config = dict(
    arch='dit',
    model='class-conditioned image flow-matching model',
    dataset='retinal OCT scans (Kermany 2017)',
    train_examples=98430,
    image_size=32,
    horizontal_flip=True,
    conditioning='class',
    objective='flow_matching',
    cond_dim=192,
    targets=['finding'],
    num_classes=4,
    cond_dropout=0.1,
    logit_normal_time=False,
    norm='rmsnorm',
    activation='relu',
    mlp_ratio=4,
    head_dim=32,
    fused_qkv=False,
    qk_norm=True,
    inner_norm=False,
    patch_size=[4, 4],
    layers=6,
    width=128,
    positions='learned',
    optimizer='muon',
    muon_scale='match_rms_adamw',
    lr=0.0027,
    momentum=0.95,
    nesterov=True,
    orthogonalizer='polar_express',
    adamw_lr_other_params=0.0013,
    grad_clip=3.0,
    steps=18900,
    batch_size=384,
    epochs=73.7,
    lr_schedule='step',
    warmup_steps=940,
    weight_decay=0.07,
    adamw_weight_decay_other_params=0.05,
)
Rows from block 3, named by matrix and row number. Rows with one number belong to one neuron. Each number is 500 + 50 x the weight over its row's rms, rounded and kept within 0 to 999. All counts start at 0. Numbers have three digits each. After the name is the row's rms in percent of the matrix's.
# fc1: MLP up (model.blocks.3.mlp.fc1.weight, 512x128), inputs 0-127
# fc2: MLP down (model.blocks.3.mlp.fc2.weight, 128x512, transposed), outputs 0-127
fc1.254 104:516533563442584389534460467505453508542465495463475423511447481512507509478526391470600508598489573451542595542438511589527474459480614524444564541545476419470608551498474542555586624620439515568481489503483528567525476498485447510456467509518472518449440514492471457571546489549509512515530591572491449522473529465539480553519552580498499463514428515535494512401540598556465534504479
fc2.254 100:444516536563394483523489490460456479462423495485531513505488439589513429526474567466541530422484450420530450434572412489510423585472532495524550456506531552545422413534491487456516529564509480519498570496381471591572594471430567441434585547512452492517485531442469532513496540480476535531498506511548455492572553523450543405475485548519569568580475480475416455521563547511538554539353
fc1.256 087:527430569490550502475451466472513459452389493570496536595499497427447516523464575457489519482535466386611501418411532502473680535480522415562508415439537469468482459522433524512514473498448552426490524431482468483574473409494455512497439430506469421499465449549432500507471459510496523466492481552534426502478483554542431521577559538399426482450505493498501561561505528548583573491525
fc2.256 096:493435560439468484467444493495567491492437521429441498532468503510512515501571514490545524453431542472498508359538430486476660438552462454385499437467524630558489455507519582551563408522470394524468485526442491538494475508502511404418554572503487407523463556518558563507518498494532499495533549487414616467470408546443550454514420527557465487548496491538551487499512466537460447520497
fc1.257 089:424481424577389602537443508529481532454651486539487534512440478580528522557433508494427488501427445490486516602537410510523490479563490589510507472496554474470457476538510370520521535499508428436552491508499477560495428491496463510449515445449592547541526490534441463546467492421507495630496522588512472409497477488539484446591517452582457448485476505422454479462551531524463492554415
fc2.257 089:505500511618493472519441450469494534406552542459525495480532482534489497493465482532468527408532498545575491620506436392452478537477502543597504431464508548491550500486489565480442410346539559471593462472422459464486410490533499411438485474512558582511478509549561516507534507446573506516566557495535527515609514492595451541466475486426536482486440526538476577495580506559419488478604
fc1.258 094:570582466474522440506495592474552547555472505453586642543512414535504518559453568517504516632516529511470544529486492505427499490519501436586421479521496537476508581475460528636450422501485490497430558471534481442484526416518502541558528476461479480382473477465466541522569490483507419494503526406528552465472454581554511496467461525469483361610497579539462452514441476518493550450521
fc2.258 097:547501516457583593469546364455552466573421453416533519504488441529550474488516486475543544529531556479540483501453500572503466454505502527403437418486472504506573520334534503448522458469547519468481548485439500535459504521438453459508455566590485460452465483419522481530424481499520485430529479526439368583562489632487492421577489563485449594504527513454460478524505582501479545460515
fc1.259 123:566574520446351559570495382485504507483396473580502511428493452521532530522470455494483563614434521467530598480480483485533442486472466523449467549477489498458617498501535381487510476529545473559564468456477486541521510465496582524541418520497389513492552520492529499494477467418511481484551504470505566441531492471472607516472439444401529472476533461496498560601554498408603563467467
fc2.259 106:483462465507467485495412491463506486422418498510513488524486535632465530498501450555495531517515498481551511601558480529543443482438557485538441546471478421509562481526486428475542444518318506442523473503517498437596473506508519495443463445454385421530527494491461506521498472525561509455460450468541512440560485498496395469506440485518542502339540519479545429611531646437507532486450
fc1.261 089:454567523517434518518339540535553541524582491535407501480469526392506520493543577554523441505474472532432558473500437581461495529395513540481524573575526514522481545476535477492506490504463510530425498531479517469530581493463507436522474479483507497541519562473580552460508585449581464504505563560418487480442589437468509587512460452498602441443554523367539443524528467463563420564408
fc2.261 091:492564568498508432515348511547567488546531490537570532490476519452487469511546501510460493498498543482422550492518534530494470463564488489499441607413524510569438538531515477556505545492591553540512497467494428523476546491440525485631466457525525481515502471535393412492548495526545447402507462578550506480433572439457599472545519437437548543482503493626551588509415534511544426490626
fc1.266 092:484550473509584537562411453434509494560541497517497513495481507513477507467560480507506442522470448674443525472479534510568493462466547439624486631536518505451556462510501383418465456492591503390558473556463560538486493559545532403486479573595496505519532499540523445536520557423557485450549527511557542556459484579496479523524453531547553534487562525609452524486486471433514479570574
fc2.266 100:489459430542562492400493534476432479568555491521474473492466523511469544552531402557545525515515498380510452465502409510448524585538480536356428594424471547557634497505527503490532435518460544605450475508550500508515481506619462527540499398430494495429476506467551430516584480624515470538412480487507480492539476539523469526527476507491560532531532490381499455431496578462515510485500
fc1.267 105:488547498544468552536540458531534522504515471516498501451533475511487516502478490523472471508337476475473515603483442590607509466553567508543469455454514591464440560509487437466568534466511448491531497515516516499522447471494563477470481551562563478532491520466488428488489444475514444717435584500498459488595548444508554548482565466549484513525419560440467634442438547491605515568491
fc2.267 105:480463501607479498474476508471428514479521515444438534488527513457514516534478516486561478473617504519588588544542441524331513526494531487477499413461511502524419500585497579511485427413546502466528468479419534476410473493488485504488426443437554507518505386443522542470475374477525531604560452462545560531463617462591470441478476432555495505561453515558407463496502574489516488517453
fc1.268 112:514523569445464528546580505524403453602479502523486457454410510560544515454502458433520531480437510585452513462445456484532551503490641510463406569502542514499483478448415414577496462530461610363590460534507495512549538497506501555465542471527577460461468467537532527522484535401485502515525484570491442565481406477434450564468516485515449511469562532503501615483452442542386484488535
fc2.268 109:476455539471491521418578452459433500599564477458481491493492452580483507527559548521465525480512481482521431466500534482583558487475349553514448567576495490611494555451461488483569507465535442578527516473473495463568534499436495552465401461548547538442463494444498394507594541611500495532468463539585558479541392497483519431499464454545496489464604418443582432498529537538545579485491
fc1.270 096:539412495495463476556444493534545556476533479527458448553578430445466511443414482402462516488428460544533434499513524481505522453484472527514482500569471466516498506422528521542536575472561528573540416507585473520495469489473568472403489426565440499440462607408560542454481482431554525427464572581429477558551560517508515534497540459553493507438473366555495524507566365423519478499591
fc2.270 083:481485529418434423414416529490509490533529544496453513484579428421518525509509414575430491486524504496412528468547439434486583489502480553473465477474471512521571526511506545484513529506579456445530544544467517484448609508451492463407487562410526482526442527519458428516580579566560508471551403516492498500479615564461465404568569411472509479533475403457409532493492562415490422575507
fc1.271 084:528525429460471504545558466510502516611518520522491630495472552531549414494453441392522546449572533505480446506510547521611521439462531512517469426439483474501549527543524554517566474543493463626521447512503557463466527466510465491503590485526533486537531501530435482495413486528450524628493575412533597559424504566385542556488510490456576465534500457502537387517522477559562402459523
fc2.271 089:470474423411457526481560440510502527538540478543527497531533587551507518491451565546416501561377542452492443445511428550403483507564468465439455420520496452524527498504535495553521508457467549396552460512491487426537535504610415490474430491516567534518486488531582490490550494509511485397485467518458400489406528507489495508487572395557645448531585510527568570446496439505494504487605
fc1.272 090:386507517536593582516606386502581581530479403526489376429494557535401500460479405531504477538416496486433485526529536498468486438474463444516521513523602507476432468537536576537481434578434648512440460378502470484504480421513471472465496526500473483446494521550522542496507466456538576449519429481546450437567430457513454508489528516474531496511514459515489450487539575564519494492525
fc2.272 094:373477605563509466518556573486514418464538455584474385511471564536550525531473491445517442429534486500574512550515455491530469520539540640499584509462492514467480566472556496511490442503461357476509483632507505492486456515482398568478485523455515488434521504514529535552430527532592593523452602515461564429504474490535569400519489507538534597449551498511477456471502552543490518470510
fc1.274 094:497540487471432463465491516445496475393527453468479460518462497450495531484524427488568491520575451444461573418504463461443422515583552501547514468474514602545534569437593440519486580494403456546470512490361558394531478504504478389564529476438446475503506443528505525481536476497541458565551416426517541487427452469537502481549496507487468580499548450498428474449609464558519572376508
fc2.274 083:536425522473468478545473511479475517437536541451570492459532453546511517457542462491549482497424471522494599445472532485512422394436402459466574524480482389522484524522434483457565570538454458502484464525678546389522513516486507465558468463539480387470485535486520415465369453541526510477461591481531521539375483476590492476497420520485491485513546481503412542465424449518493481429486
fc1.275 108:502475511488471562659520405526523531460493514420515550458427515472452494552488501569458496452441458500536517511498423480485473539401582407501448486571531467473480523485570588466444628447537446500440482506504413495490477476549509463492561540485548529568527419458578521499424396497525529463518461485606613500470556491502522470538463496419492470580627520469535446411521481534551459520537
fc2.275 086:498518574547462476413469438472581493448545482503580498495599501409482541501507514533489528425384473497530384482525423527545483473486444505574464503524481512527443599468357463450454483475507517438474507500512424539554525548446594431576608543539543433532507549533474466492530527481570480506524502470448408491479446472514528412531554518517453493538540514465565547388565497488645503524501
fc1.276 089:497443491485567543497456472511481536533439527535404555582470512539491479432551537456499464495476401455547405564490478586469528501532515564575442512422520495441544456532485467527394480516557529441420480422520495510570514388485469506538421492445520499418488531572476512519439585473503476373522525486525498520604564446469586542470399449434609489507488486462491541553457479442370499538501
fc2.276 087:507465482424600552490471510527487535502396519467530509495511586388519473487465527446467426503487553498479427528382485458386459509397486555431441630537539442577520403473519547536480487563527544560483528511520489568495583505387537506434553535524538510382479511439522514487541529502544439581422489577460588509473452431495496465524575512530483529514494481467491409494495525557528592496491
fc1.278 091:525535515523448440454498590545469463425562524577494512411445481533574524466552435544483431504601452516460555556488547475427600526501501445575538500396505434441462455542460465529455476445567446518500564452558507485411403501535550511467466562522548513476428453496470460481563529467539451567476484618541491424436497452609430421588541514467465481520481463436485542581558468464505470428507
fc2.278 089:504505497454478409621484544508441529346487519482562458515510523502537451495416516595437476504439416540494478532473448468390671462573582531542490388541493495485545556527466502550487473450572527467496482512418511483470472455521477453513461516461551478474545468512585525503599491409492542441555466511498548539423450464453485475496450391559533516525431478461527521477458465520512480599549
fc1.279 106:522520581430505484524447456341407591529464541546588473461488487449529498521504473461457473568522500539452529603481432475384501542444428507423558433470415574511512486548492528488510538495495606431543489436532498483408440514508464513466627483597467537523530472512417523522511515554493491527538495624471453529425569539511486481440474489524541425573538453576431505458502488473542534500528
fc2.279 100:481464542535472392511506453481372526447528517480482547531538458524500521504483492509524570406519497525518478461513586481658439530501395512529467441528503560455482473546469467471586549507533462536532506495617473596471439496443459452525449575594521484447538630398528418501529526499534518505529438572581523514431506478592492517571454529492547492467389469514507446453521509587505445535540
fc1.280 120:469471506463532588492483418510489561522469625489502689443472468496438488458530504505499533457509677497480526518586493557514487495500505507483490496509431532484519512350481507488506485537498470495459570258499486524469513464529519460476524483497520529569510509523480506710505490485542535498508511576476457506482513471479494501526481468474497584504518530500462521507527512473494486492517
fc2.280 133:435507464577488603532523491420480537508530504510446764525472550515526522592568489502499370457469462496573519482580498495521494561514522575591494525500483475545485543385543543513489509509539567458488503634505460518464487507458428527482516509487524473566570560523514534357511501512551524511496487571448510514442515541551514497532495486515514408495532544457499490497478456493484585474530
fc1.281 108:475419466482557522485502495443554498522442559469496479477568530502535437539503557574443447505491528510384524490500580608556487504501458495627463486464527562488469605542467524465512512526485427600450530481480469481510526510554543472542496491520544488447551331438569488474481362536519543490556461503472565537599536537523576537528506499460469470551539585538480448499468552568630478573567
fc2.281 112:510468467529487568586380514550503503535557499452505500510462499477487461537532528511509491542573470456472570565487494529531418509247494538442469511511522520538512440489496571474498404607498501445579528493478507536523463515505564526436466457568479518480565481509486500509405414483549499419527530471506465541510527475576377491582444500487498496452494512540430474531530534558387423477413
fc1.282 106:573501531518505467529441534384495454478437543570527480561439486549511469485497465482541456520525513588464511566456511511436527465452535529455514444482422530545535428479561571638464565548492469527440492424523607457445534472489466531537562426486503492479417547521446442541405429468582471519450517509457430461535561534491597517536539440428414447558479471568540420473567480471459602519408
fc2.282 097:496464498488570532548530539466435523524466479497574588510445424476502493463402444560552466504491506439535468512466502440564441552412471504503497565444503411544472557468455449490471537512499419565469459466468544542564513506443518546434535519541532506528559535448550391500613590528502519493460533467517505466441440478663480539455458530527446491446501503372466491573468504596586547367481
fc1.284 115:483420527568535436474520527419506495535445503582655527449575513522505480526564596462439493379534460369537529468485530481479440460518543506569432546489537505575518423518464495448527447542522540506492532531532520477552503449485465512501515470492612525562495495563485495527483470556501469531523436573508549578489410507514578572546472409539386439546438500484530506586463449564481560518396
fc2.284 095:472530374539505602569496448589433492526541465539559527458501551547490481516481545430430475574477539569442499491439540569481452505496435575537578465412503591499494459477462529516500465473453452484506533524567422434557524476485518469476513474492513563571385577533440495554610425421516503446510633464486498466482484463446476464426509481498511433549436472567496471487526514410558570573422
fc1.285 110:520441470526522565436478477524415456493478474535501498481419541421506468512499530509483484459505524531468565416463461543479510486449612438485462407454484442461458433581376539457509499441531457558491560459483530489488458532547504484412472440488537477526530554438482423431513568460558411454561456440489393675462564499498486468491500488480520536415512477498499538572502424521340446477496
fc2.285 110:469370535441463487481490508544409442482487522449548499403509547549522473440506431480491440528457488520555483513527508512508454526379508617391534539546508492525471510466486508489445455563502499494479562478481481583459483490463553536535584555457418516444479520488500589452418430490525536581426523526463517492618486594445482420502485601480551515507391477418475576555466552513420461421436
fc1.286 089:575538508540526598499502448539574570492482449606531541453490448524308502555518460560498479444472482448464505450556468502491496482427509488492490455506535522422454500611539493583491523527526514490488732534510470520496464392540480457451504546507478530485476502507530526379542464529486388500507529584494409529507457540532496476496473457446543565429471484514492493480530541474525519560512
fc2.286 093:456496500535485536536502431466559523476490490525422623486455455502638491446515510474496429428531601491561475560499504489481482481553484457531501494454493423512483425459534507472487563491534459503552559442538514494524401529455398567485488543507483440463435507532506456604436475481535413533427472555463551691518467601432478606486505454522499442456506511388514476475471530512425466541452