Weights of a small class-conditioned image flow-matching model: 73.7 epochs.
Rows from block 2, named by matrix and row number. Each number is 500 + 50 x the weight over the matrix's rms, rounded and kept within 0 to 999. All counts start at 0. Numbers have three digits each.
# ada: adaLN modulation (shift, scale and gate of each sublayer stacked) (model.blocks.2.ada.weight, 768x192), inputs 0-95
ada.481:500513491553499492579493494490488475506485486473475442501468437519528570493476445511509501495453482468514477493465467482475643454512496500473436541537476512505551436556515651447470491528549556491435503443452478555483460552513487508659518549520523496473519505531537511510539542516514306518
ada.482:429528538577591560447476542429555548537363424431500520505555470456527562481559440506498480556530500580472562486529517569442500477504519528513570493470539541499557568529462352521471473533523510450485443522490505499501468556453586540527493479436479550543583473496522453603528488463472569552
ada.483:509587603483415512520447425500472512562488484575455445486497521502560517490461478539433481522467562525506445485506500453475404483525397559506539553603526496536504464456575454411427530560492447504511471390493510533530529568517537547539633474451477470470503493520451530480508576522511446465
ada.484:505468530488656478525532481513496514588483490507510425513519484511419500520547509545502529452544520599383525533487483552558599427468570509518504547513530543456466544550530705518548424485539511481562497459552531574540539603546550522707478540544572601489471452480530550558476503463442663554
ada.485:517518516571509525426524494557587500544504434488561577514477580536487415531480526460543554528455459526482488470517503527419445541505413490544497568477456519544598488583492496507403536496493460554442490486510540459553523484550509476398464369514433454452619484547496531477579605551493594512
ada.486:458515513498559510551568515492474509517514525531430487449596475464443535510551503547504473518404449458535531517518484527467555519479530515505521485523430508487551496479511413512285548456456472539475503511503474530520543502454554461714436473510519553498484502628542500433536483541481550541
ada.487:465580493595595567478532491526506438517501537544490451528504583532456533458474492490526588467486527509500475517474492499472448468556512425452488494610541602475498504520448508321685492502524484468477506504572550481530501587501441507395562437535530456506496523463492583429480370495532490527
ada.488:431474524537423478457545490425526585423462403566505492456471447529543511426534483476523563501456451502477491500485476487485384593453541474537474476554545483534499531418546671544490553532525481518532507498541522491474463466471462428467445380394491558517549546535566482542445468530507426457
ada.489:519565459460407499511522466492533517521437481480535604545509472498451437524394491578486511460424488551524473496540514451510548517475491512587507479510446489517526590407496563611568540553424569557443514520533577488568512469512517504459515562568475484475531562522486491565491439585482580492
ada.490:557489491518473447588559533523505478570435517506466459517502514439554421532423461478465437473505516488538491469579465530502489525436486500524412568490428442586516464453476463649388506482502558575495476460496444398452548469462551524621521390512509384500567468630478490509543646505445413518
ada.491:527577509417489436505521531475478472474463590422459440455464497429486413508520558446503449567479459513473540457423551496533714488529542559523499462505488434519484449502574525610457503502506513497513485495493528410578510643547408574477497600487578457586466500559466493521485588495544480576
ada.492:602547523510496468389564459542488536512534454502526513518542493468507477441523501563455500503595525538497475473511454511531591443537524490518528499455523522512565538463512522502538484477483450489559520579533533458513464458514472448554408528535572438491486510480463429494465556421474475450
ada.493:423441541502445549591479544520538524424493548514523518537455519451481519533480511519519503449440527479546455575525482560409437485481393502492450454511466475502475483554548587513502572491426587527484522485507424566477519531503588490384497428564424616526551519554488531544525437450474335378
ada.494:415543444495566521555458455521501504524595504568474425595486501502482548469491562468516487555448446593481510453461569493509476493534597526530605474609462472534545551499466539451648445499476487529491497501546475508533480536529561439653409589474484599541537490515488424542471455508457450536
ada.495:522462561568533501505458546558445400553512640506562411486521511462493463438472479488523494556546525467495502518515465513501423546497470441478529526433536462498479461536446565405495496524466497479538558514475498446457548562458489519628505532471550393470517460591526524495446536446509618461
ada.496:486480474499525471480570490520500573515565423507478480561517526550537529479569520445474544555539465497532478469521437432517623556456574570521538447436532516494508472543494482664459478512564518426510464507515541519460514486482562500602521518447505458558570540474504566527446411545505378538
ada.497:458485444445444488580554440524591560423592482592490661515444477489469522583418563502505502475417542454494455572541467490474364494392434393500481406528510498511346446540572500433532476508459502454510451377576528477511485487471449501342540520464482477526521485546471611502510504540510256527
ada.498:471461398500519558485479433467475517527562532531452533558509541537581464495395449598496466506491553422486537490506448524477618519499548492484516471582502511471482507511459451441450607520514613483485525483511449532522490473519496496672501497495507440471531415597413556380461558467514472540
ada.499:510526520489493495567413474470437519588513611473466416578483466579505402502528536506531477443514544559596514533446563573535634432413504494535442516452489436509434499491542489388557451543530526488468506462494536478522499464480520498428532519493467465503429554531497461563456320493480338548
ada.500:497480471510530529571425584542507498492498491472480508457494502532562505511502490582498478501498468459516529446562445449437519465461424458471506527605540510511417584521592430324630512522564499438488510467476457463495496559479528506387484486522445461473467479499524427523538521523368459540
ada.501:451537543488531510511510555536530511539431571559499485475398489560546491506581563513509528421544485512531543446455483526564590499491575458547460538462466480484528450555447400480503478525468453509556520464508598460516524563545437579702516541509480462538527486522578410559485621495484427487
ada.502:496447511503404493497518498456506478586468573502451421522434622458464497545495430510448530531515480466479524497559421484425528498494572529450514494548478492487432496530512402500475499559524493487558525535446459545579482460579504512381469527517540521515413582452537426520547460557477410504
ada.503:442487415451548507445584558553499470499427498515463617460489499620515410490576516498568512497451434491540474539515520497449707538475478478488505529503543485475499521549506447400572476501502356441588534522470573425536508564409488454445447461486427481508542520530453448582547469486390492572
ada.504:513494438514424513497426533439445501545548439429519463502512489553492429544572507500495449526484488469466440556574485479544773449507461494505380535453410434459569500471480558398505523509546484580479454481423500578505480504439539523335426460547475387492443506557500498538520662458553453517
ada.505:501497513431459541433495473516482536541507482542438438536497449423471532485566564518497522510579495445507450507512490496466569484603488465486564518601515464428448468503456612505496411540531473485431536471493507523456483560490568489536515634509553632469584497389550507486475389498532496483
ada.506:458456477464400522592479481463496439459526456472475536383570538528497508539548524527576496447446482507448495519454506545557480483485512470522414442532482477453486501536507570498520547544427550502515457516420506492502501461569442519515477419458554547540484466479553505483488436458503586463
ada.507:432480540479501436490562540571574506432559521527460421464546522435530559493560597510537476501566478508408438497482541505492416462515617553502534538611498463544478576506460371807672404548462456505470524495464453513417520530517607479528533522521470483487526462475522332535495457508553479500
ada.508:456543484593532547509443554511538398516537493455455476496484487494462471639458510498514509557462535527550515504522541468530326489505449480505460494495521476479476445447488520432563561607493507424481502476534545461439559515497476518595467538490566505562444536495493626485441600449441569498
ada.509:522502490525479460506461491567476466536606613463542512461533511468492461498543490413501479543444556475426422525511454469518437468503443478522450548531508463461512469510564435579601559532471408459566531562468534462495478520484451486386443402459518434493528582520454493516454478502518518457
ada.510:544513474498624546523510456472607450470538456473548539476584492538590504560401439495531482508587505600577518430425484427405672429555570535552559459434502459455530508482445304497645476556407513470455458543536482508487503555429426497463458554452511457470484540557539570578433631478469505544
ada.511:436420539477620524461407553530551477468460491455351479535437526553531478541488556507519562530538479427579533484531494461529534434485498508522483540536458497450491480562429429535264475494541529406412471493462490566439494584527511510700460398511560462497461524442563604482481632590466491449
ada.512:509454558500603507443497467506518467472526477745503453537406455414551504470453401566496497522518526477549524463511447478521647399545465506423500498451490513536526558523550495480412446498540542555488546532458475555578440475487523450474480561522519499519450587494554541526509456500530338509
ada.513:536481450514542497499464515454514473613540411454430391454543453542455482556529514458475498550500460484422579440459480561450596499425565543484441499567560458541566473479580338640269484543510511543535523550459549504530503421541545501305449351441477529521469540463457417507542422483450342524
ada.514:471531439447332563510466499514546547450499482517550484542494531371454491448451479497410483545449466435443471464573480444503385520491585514513502461494488540487418428469490661305606555512541545441424565459465582454498497454553547512269439468514507661496532425467571518511521401488479655427
ada.515:483541469490448527446421549560484527502387434521458487524512530489577503558493531537490469522481542509455452513441424476528629541421500487442382405529492505437477482467425548590565480566554498540464471469441586485513438477461464489454472449465517536476481518472497396507479606494475407520
ada.516:546532519487577484576479478435480445462470480521505424478488509555480496472548451434553451422442532545531593534426516492441399540525599437515555466443521493364436484516558435629516569534582496477549570586546520440469538514448461493408379480465578433484477426560568653457460482413522678501
ada.517:530496499512491437461557469464527493494502515503530702459467560464525388542471526434458466462502483459498468506516516545420572522449533511554536461438521480523475490497506516547455522608501465499449482453525600457557478496508495488527499444486555492465491417513479537454545533573548556447
ada.518:442538592493549486543505483583524465522497486498508459432489596535503438552420479503537509496578578499510452471542528545513407491465504430500492595563509522527508501461514469546440448494463451441476474455472486466400503534534388516447546587557461456431416442556519455536564565512452502477
ada.519:453591484525416501580454538505529562430520562370536405521450555512461441532509533456407465416484551483384549489472502484520770696482461508474348527519427447538459501570578466288437524557463668498458530551485476440422525576601563501464574263581505443494583449566480542490448916481419456438
ada.520:501513548627532535541490497513448551537599453423521613424444465491475483544613547447615556442544403508492531564501498499534727542517396484617489525447535507543464610584551429377699540515521483530447585393465613506514401570554522431481466406454555572534378505551515489516398523517502453433
ada.521:474545450458515566476541407480611540513600546465367575419566529593559420480447440453538526499537428474502520480591548543454671468444510445574484420523508454434495540525529386447508515473538477557518590508581559501497434485514502539567501427480536524599484546530572546506483454409494525540
ada.522:561511571477540463453449515526457473552569536419559501550497527352501458448554393531532533611553526602489525444566436538430479539578562579514475503431443483513576529562353456386501522485537488459528468482475410540568529478535544525465411566555511538564573480598489443519487606486579442549
ada.523:542578443456491542428581454410569549525403461453494525514541543519512559536516474547490524551474398497441561523490536448464559488572505456535646571522427462456461463552495453721486476490472478474478537486497452539533412460482567494459467512477426627517585533462523456499474453617435400514
ada.524:527569585560385448592499448474469509521597417462504617511528516487610382509510591508494477473464522489497611555514564529543537565594484469517398459457510545421572539467540451485393471433451475433548497584465522561608426493471458504503568473509494420558504503575508494449476779504556324392
ada.525:490492408496531436478446505460432516614546580556593413535504527479468409487500452462562518548523519445475535466513546603529523493359573529412481516466481618645500583459560477409358477467490486574500499527516520561497420512494420493510503410495494467489418468418504436557456499612525623555
ada.526:442538503488477489418645393547556498537474447544425502505525499489575507367464565534511519475514544523502495531555528420470681456484456577583521573437452466503438445441492501688554475515579571548451478479471543495587525575569473490569517514435519445525508427452450505434408404511512556524
ada.527:471513559442423517453435602398431472502562444513534369459569491438532623446416452546474486501513517601430456400603525606493736473462506530509491510439461560465515490488473396632505576502522457581512440429518462388566534480527461536475432514615471483476483498598447492544395413573431664472
ada.528:560583562359482506521470506520462454478519501468555605560533508438507546601419442433544497432544528572452459561487458464475347525514378511520571436413481496583540445488497448512450516488489513489424540542536568532403503542574444473471516370359466553479511425535550487505482407483506566501
ada.529:504559601448406671517511539545502587516618523548440433489524543394524508522501449522503549417576516563412450484478482404515699443561376506482503570422533524511527455535507407640383447520542506516549545478518464444549522542513477519587496528523470439547509454502545558454542457511497347527
ada.530:468536489524533542495437529473466432571420436467502642460560405568553467443489455544485479504543512520469464483540575463397535498513388496531586510543490529570501525477536621551540508447534497439508535514460494505488535585542429513567471390452494522479535412526481521468488520493434530523
ada.531:464570492520591494520447458476471495516482495444454510504600549517559415420435485530499441458569532479442475436498505556518477484560516461547507545503488511488417522485505529287529572481466500454497555390376586485529395536523434532622573463546430510538530468595371472423464599512406498418
ada.532:506543489511610492521444530504468521511510492527500412486423544454509463491454466592530505544547526527568558511419498557479688516521600494506522504595494505462560458477492513503453493523545487534441518574510424518520449502505542550714490655465572419560461401486512465532503520425498515501
ada.533:540482558545525608481490482467539556500625412454588588461584559450481439558540480511500512543512428527440511554553471529520699465504443467467513432509542519526470467528509414445324474506481538649439551541486517436547417518445448546612670452416496489523482498618512584471490593459529350463
ada.534:530473567524622561525510428483435607461559474451636469427467522487560486440559566404559526559635471503511592551456538530503690483510432515482497516485537529513471634501471444703448518471564494508470487492436512505542553570531516527343427515642528604596478500446505505476401365440527475551
ada.535:534572520533552527537428586463499513574464422487463586400525492470503505558502489474460508489570525613499536519513545519430601494547494544518521477414476562452523519488451323589456508507498483560493483546489548467567520618583580560764470478491536598555467462545521671552471563496469669557
ada.536:457524510542453551459471550485439471496495460606518339584511460503520564431459513453497472497586473584556410478486516519477816474464463460427468428465384502523524520494513344632302492474490457455524544470404478540493557506527542455658504569477505531504492511420516468552545523540469467562
ada.537:460411441471637408416591465581575432597479396472456419397341537622387600574493570406432510535441579502490424532442567456428422475518549517508551488516556496521530479560572353408462549611511447444508469603479495560505567537507612560204559498473458417443435471516553459575510423418581548484
ada.538:530509514512461500527504546520533472509464542546489541500508518542600479450541473532533461485434582477526509475514434451532401519463413406534468506474452512503421456474537487439426596584547497454466521404502561533537441475524388415549442486551552431481415528458492508401466563439506545579
ada.539:492480561550571564529461501500473513444530531486518528559489501481468433500585520452520526534519528543605511483415465640494298456370559512514484449555417522524447523462614443522488424460438530448425522519576563531524460412564532424548430616494491486537421492498552467477443385498470444475
ada.540:464563491463417521532476484525444584485523530398525520416479480513489445555462507536451537504469517442528443536509582501458224507456499463517561476398489541495507546512580509528429586505537419462447401501553511457515528504497534477579521396523542445507498513522435582553398747488505477476
ada.541:539486456518538489510448485405576481478512486532543417519424479524546419468518409465445453525558541469507544427488497533525508380508574528480533568472524533494492612459356354374414482536458431498456427508455504534559447552528522539491472495495472505472474591483622597471512405461574528475
ada.542:562548497432564555502399538495476486585490452508517453527511519467568569430460479584408501513531523465557542457505490413532714551590462506497552507482557553473398498521490442676427536432463539452446527525420493550426513575459575466774515521504504467543433471465576555483579490454441541534
ada.543:472535557488511577548501497422467429433470493522535529450549518493581414522517482514540537465545443592468463463507501444442484607496543493560485437507502572457469559465558597339514530519385526474466528420481503541449467490465428533554484375412498502538499494520440403463465541418437455392
ada.544:424495553602528481444473502491501489503516539468503447480484521573463422481557517471440510463521542449435431436495511453358658569510511505569513469508443469478534538510520538639500411532457539567505536467497453600557583584569574448580490456521555511462471505536554433519429430488510477565
ada.545:452498564536606503508504485548463472571493463495485550472445489499410536497510501550371502484471479507498493536485471499529606492494622546472490538510492521443540535534510514408483480533479408569562536446597589472575621442483543451457491645558641418467478494485521537498510527469508409531
ada.546:490493456464585508495430451540391457435519481484474464503398452495521476449531445484479470469540418491518473493490521464497479491519569518565543524500466501567580515473493659299479563468514510506404501504511522473464489505537515486636471529398466483428523435483461455541566576430553456499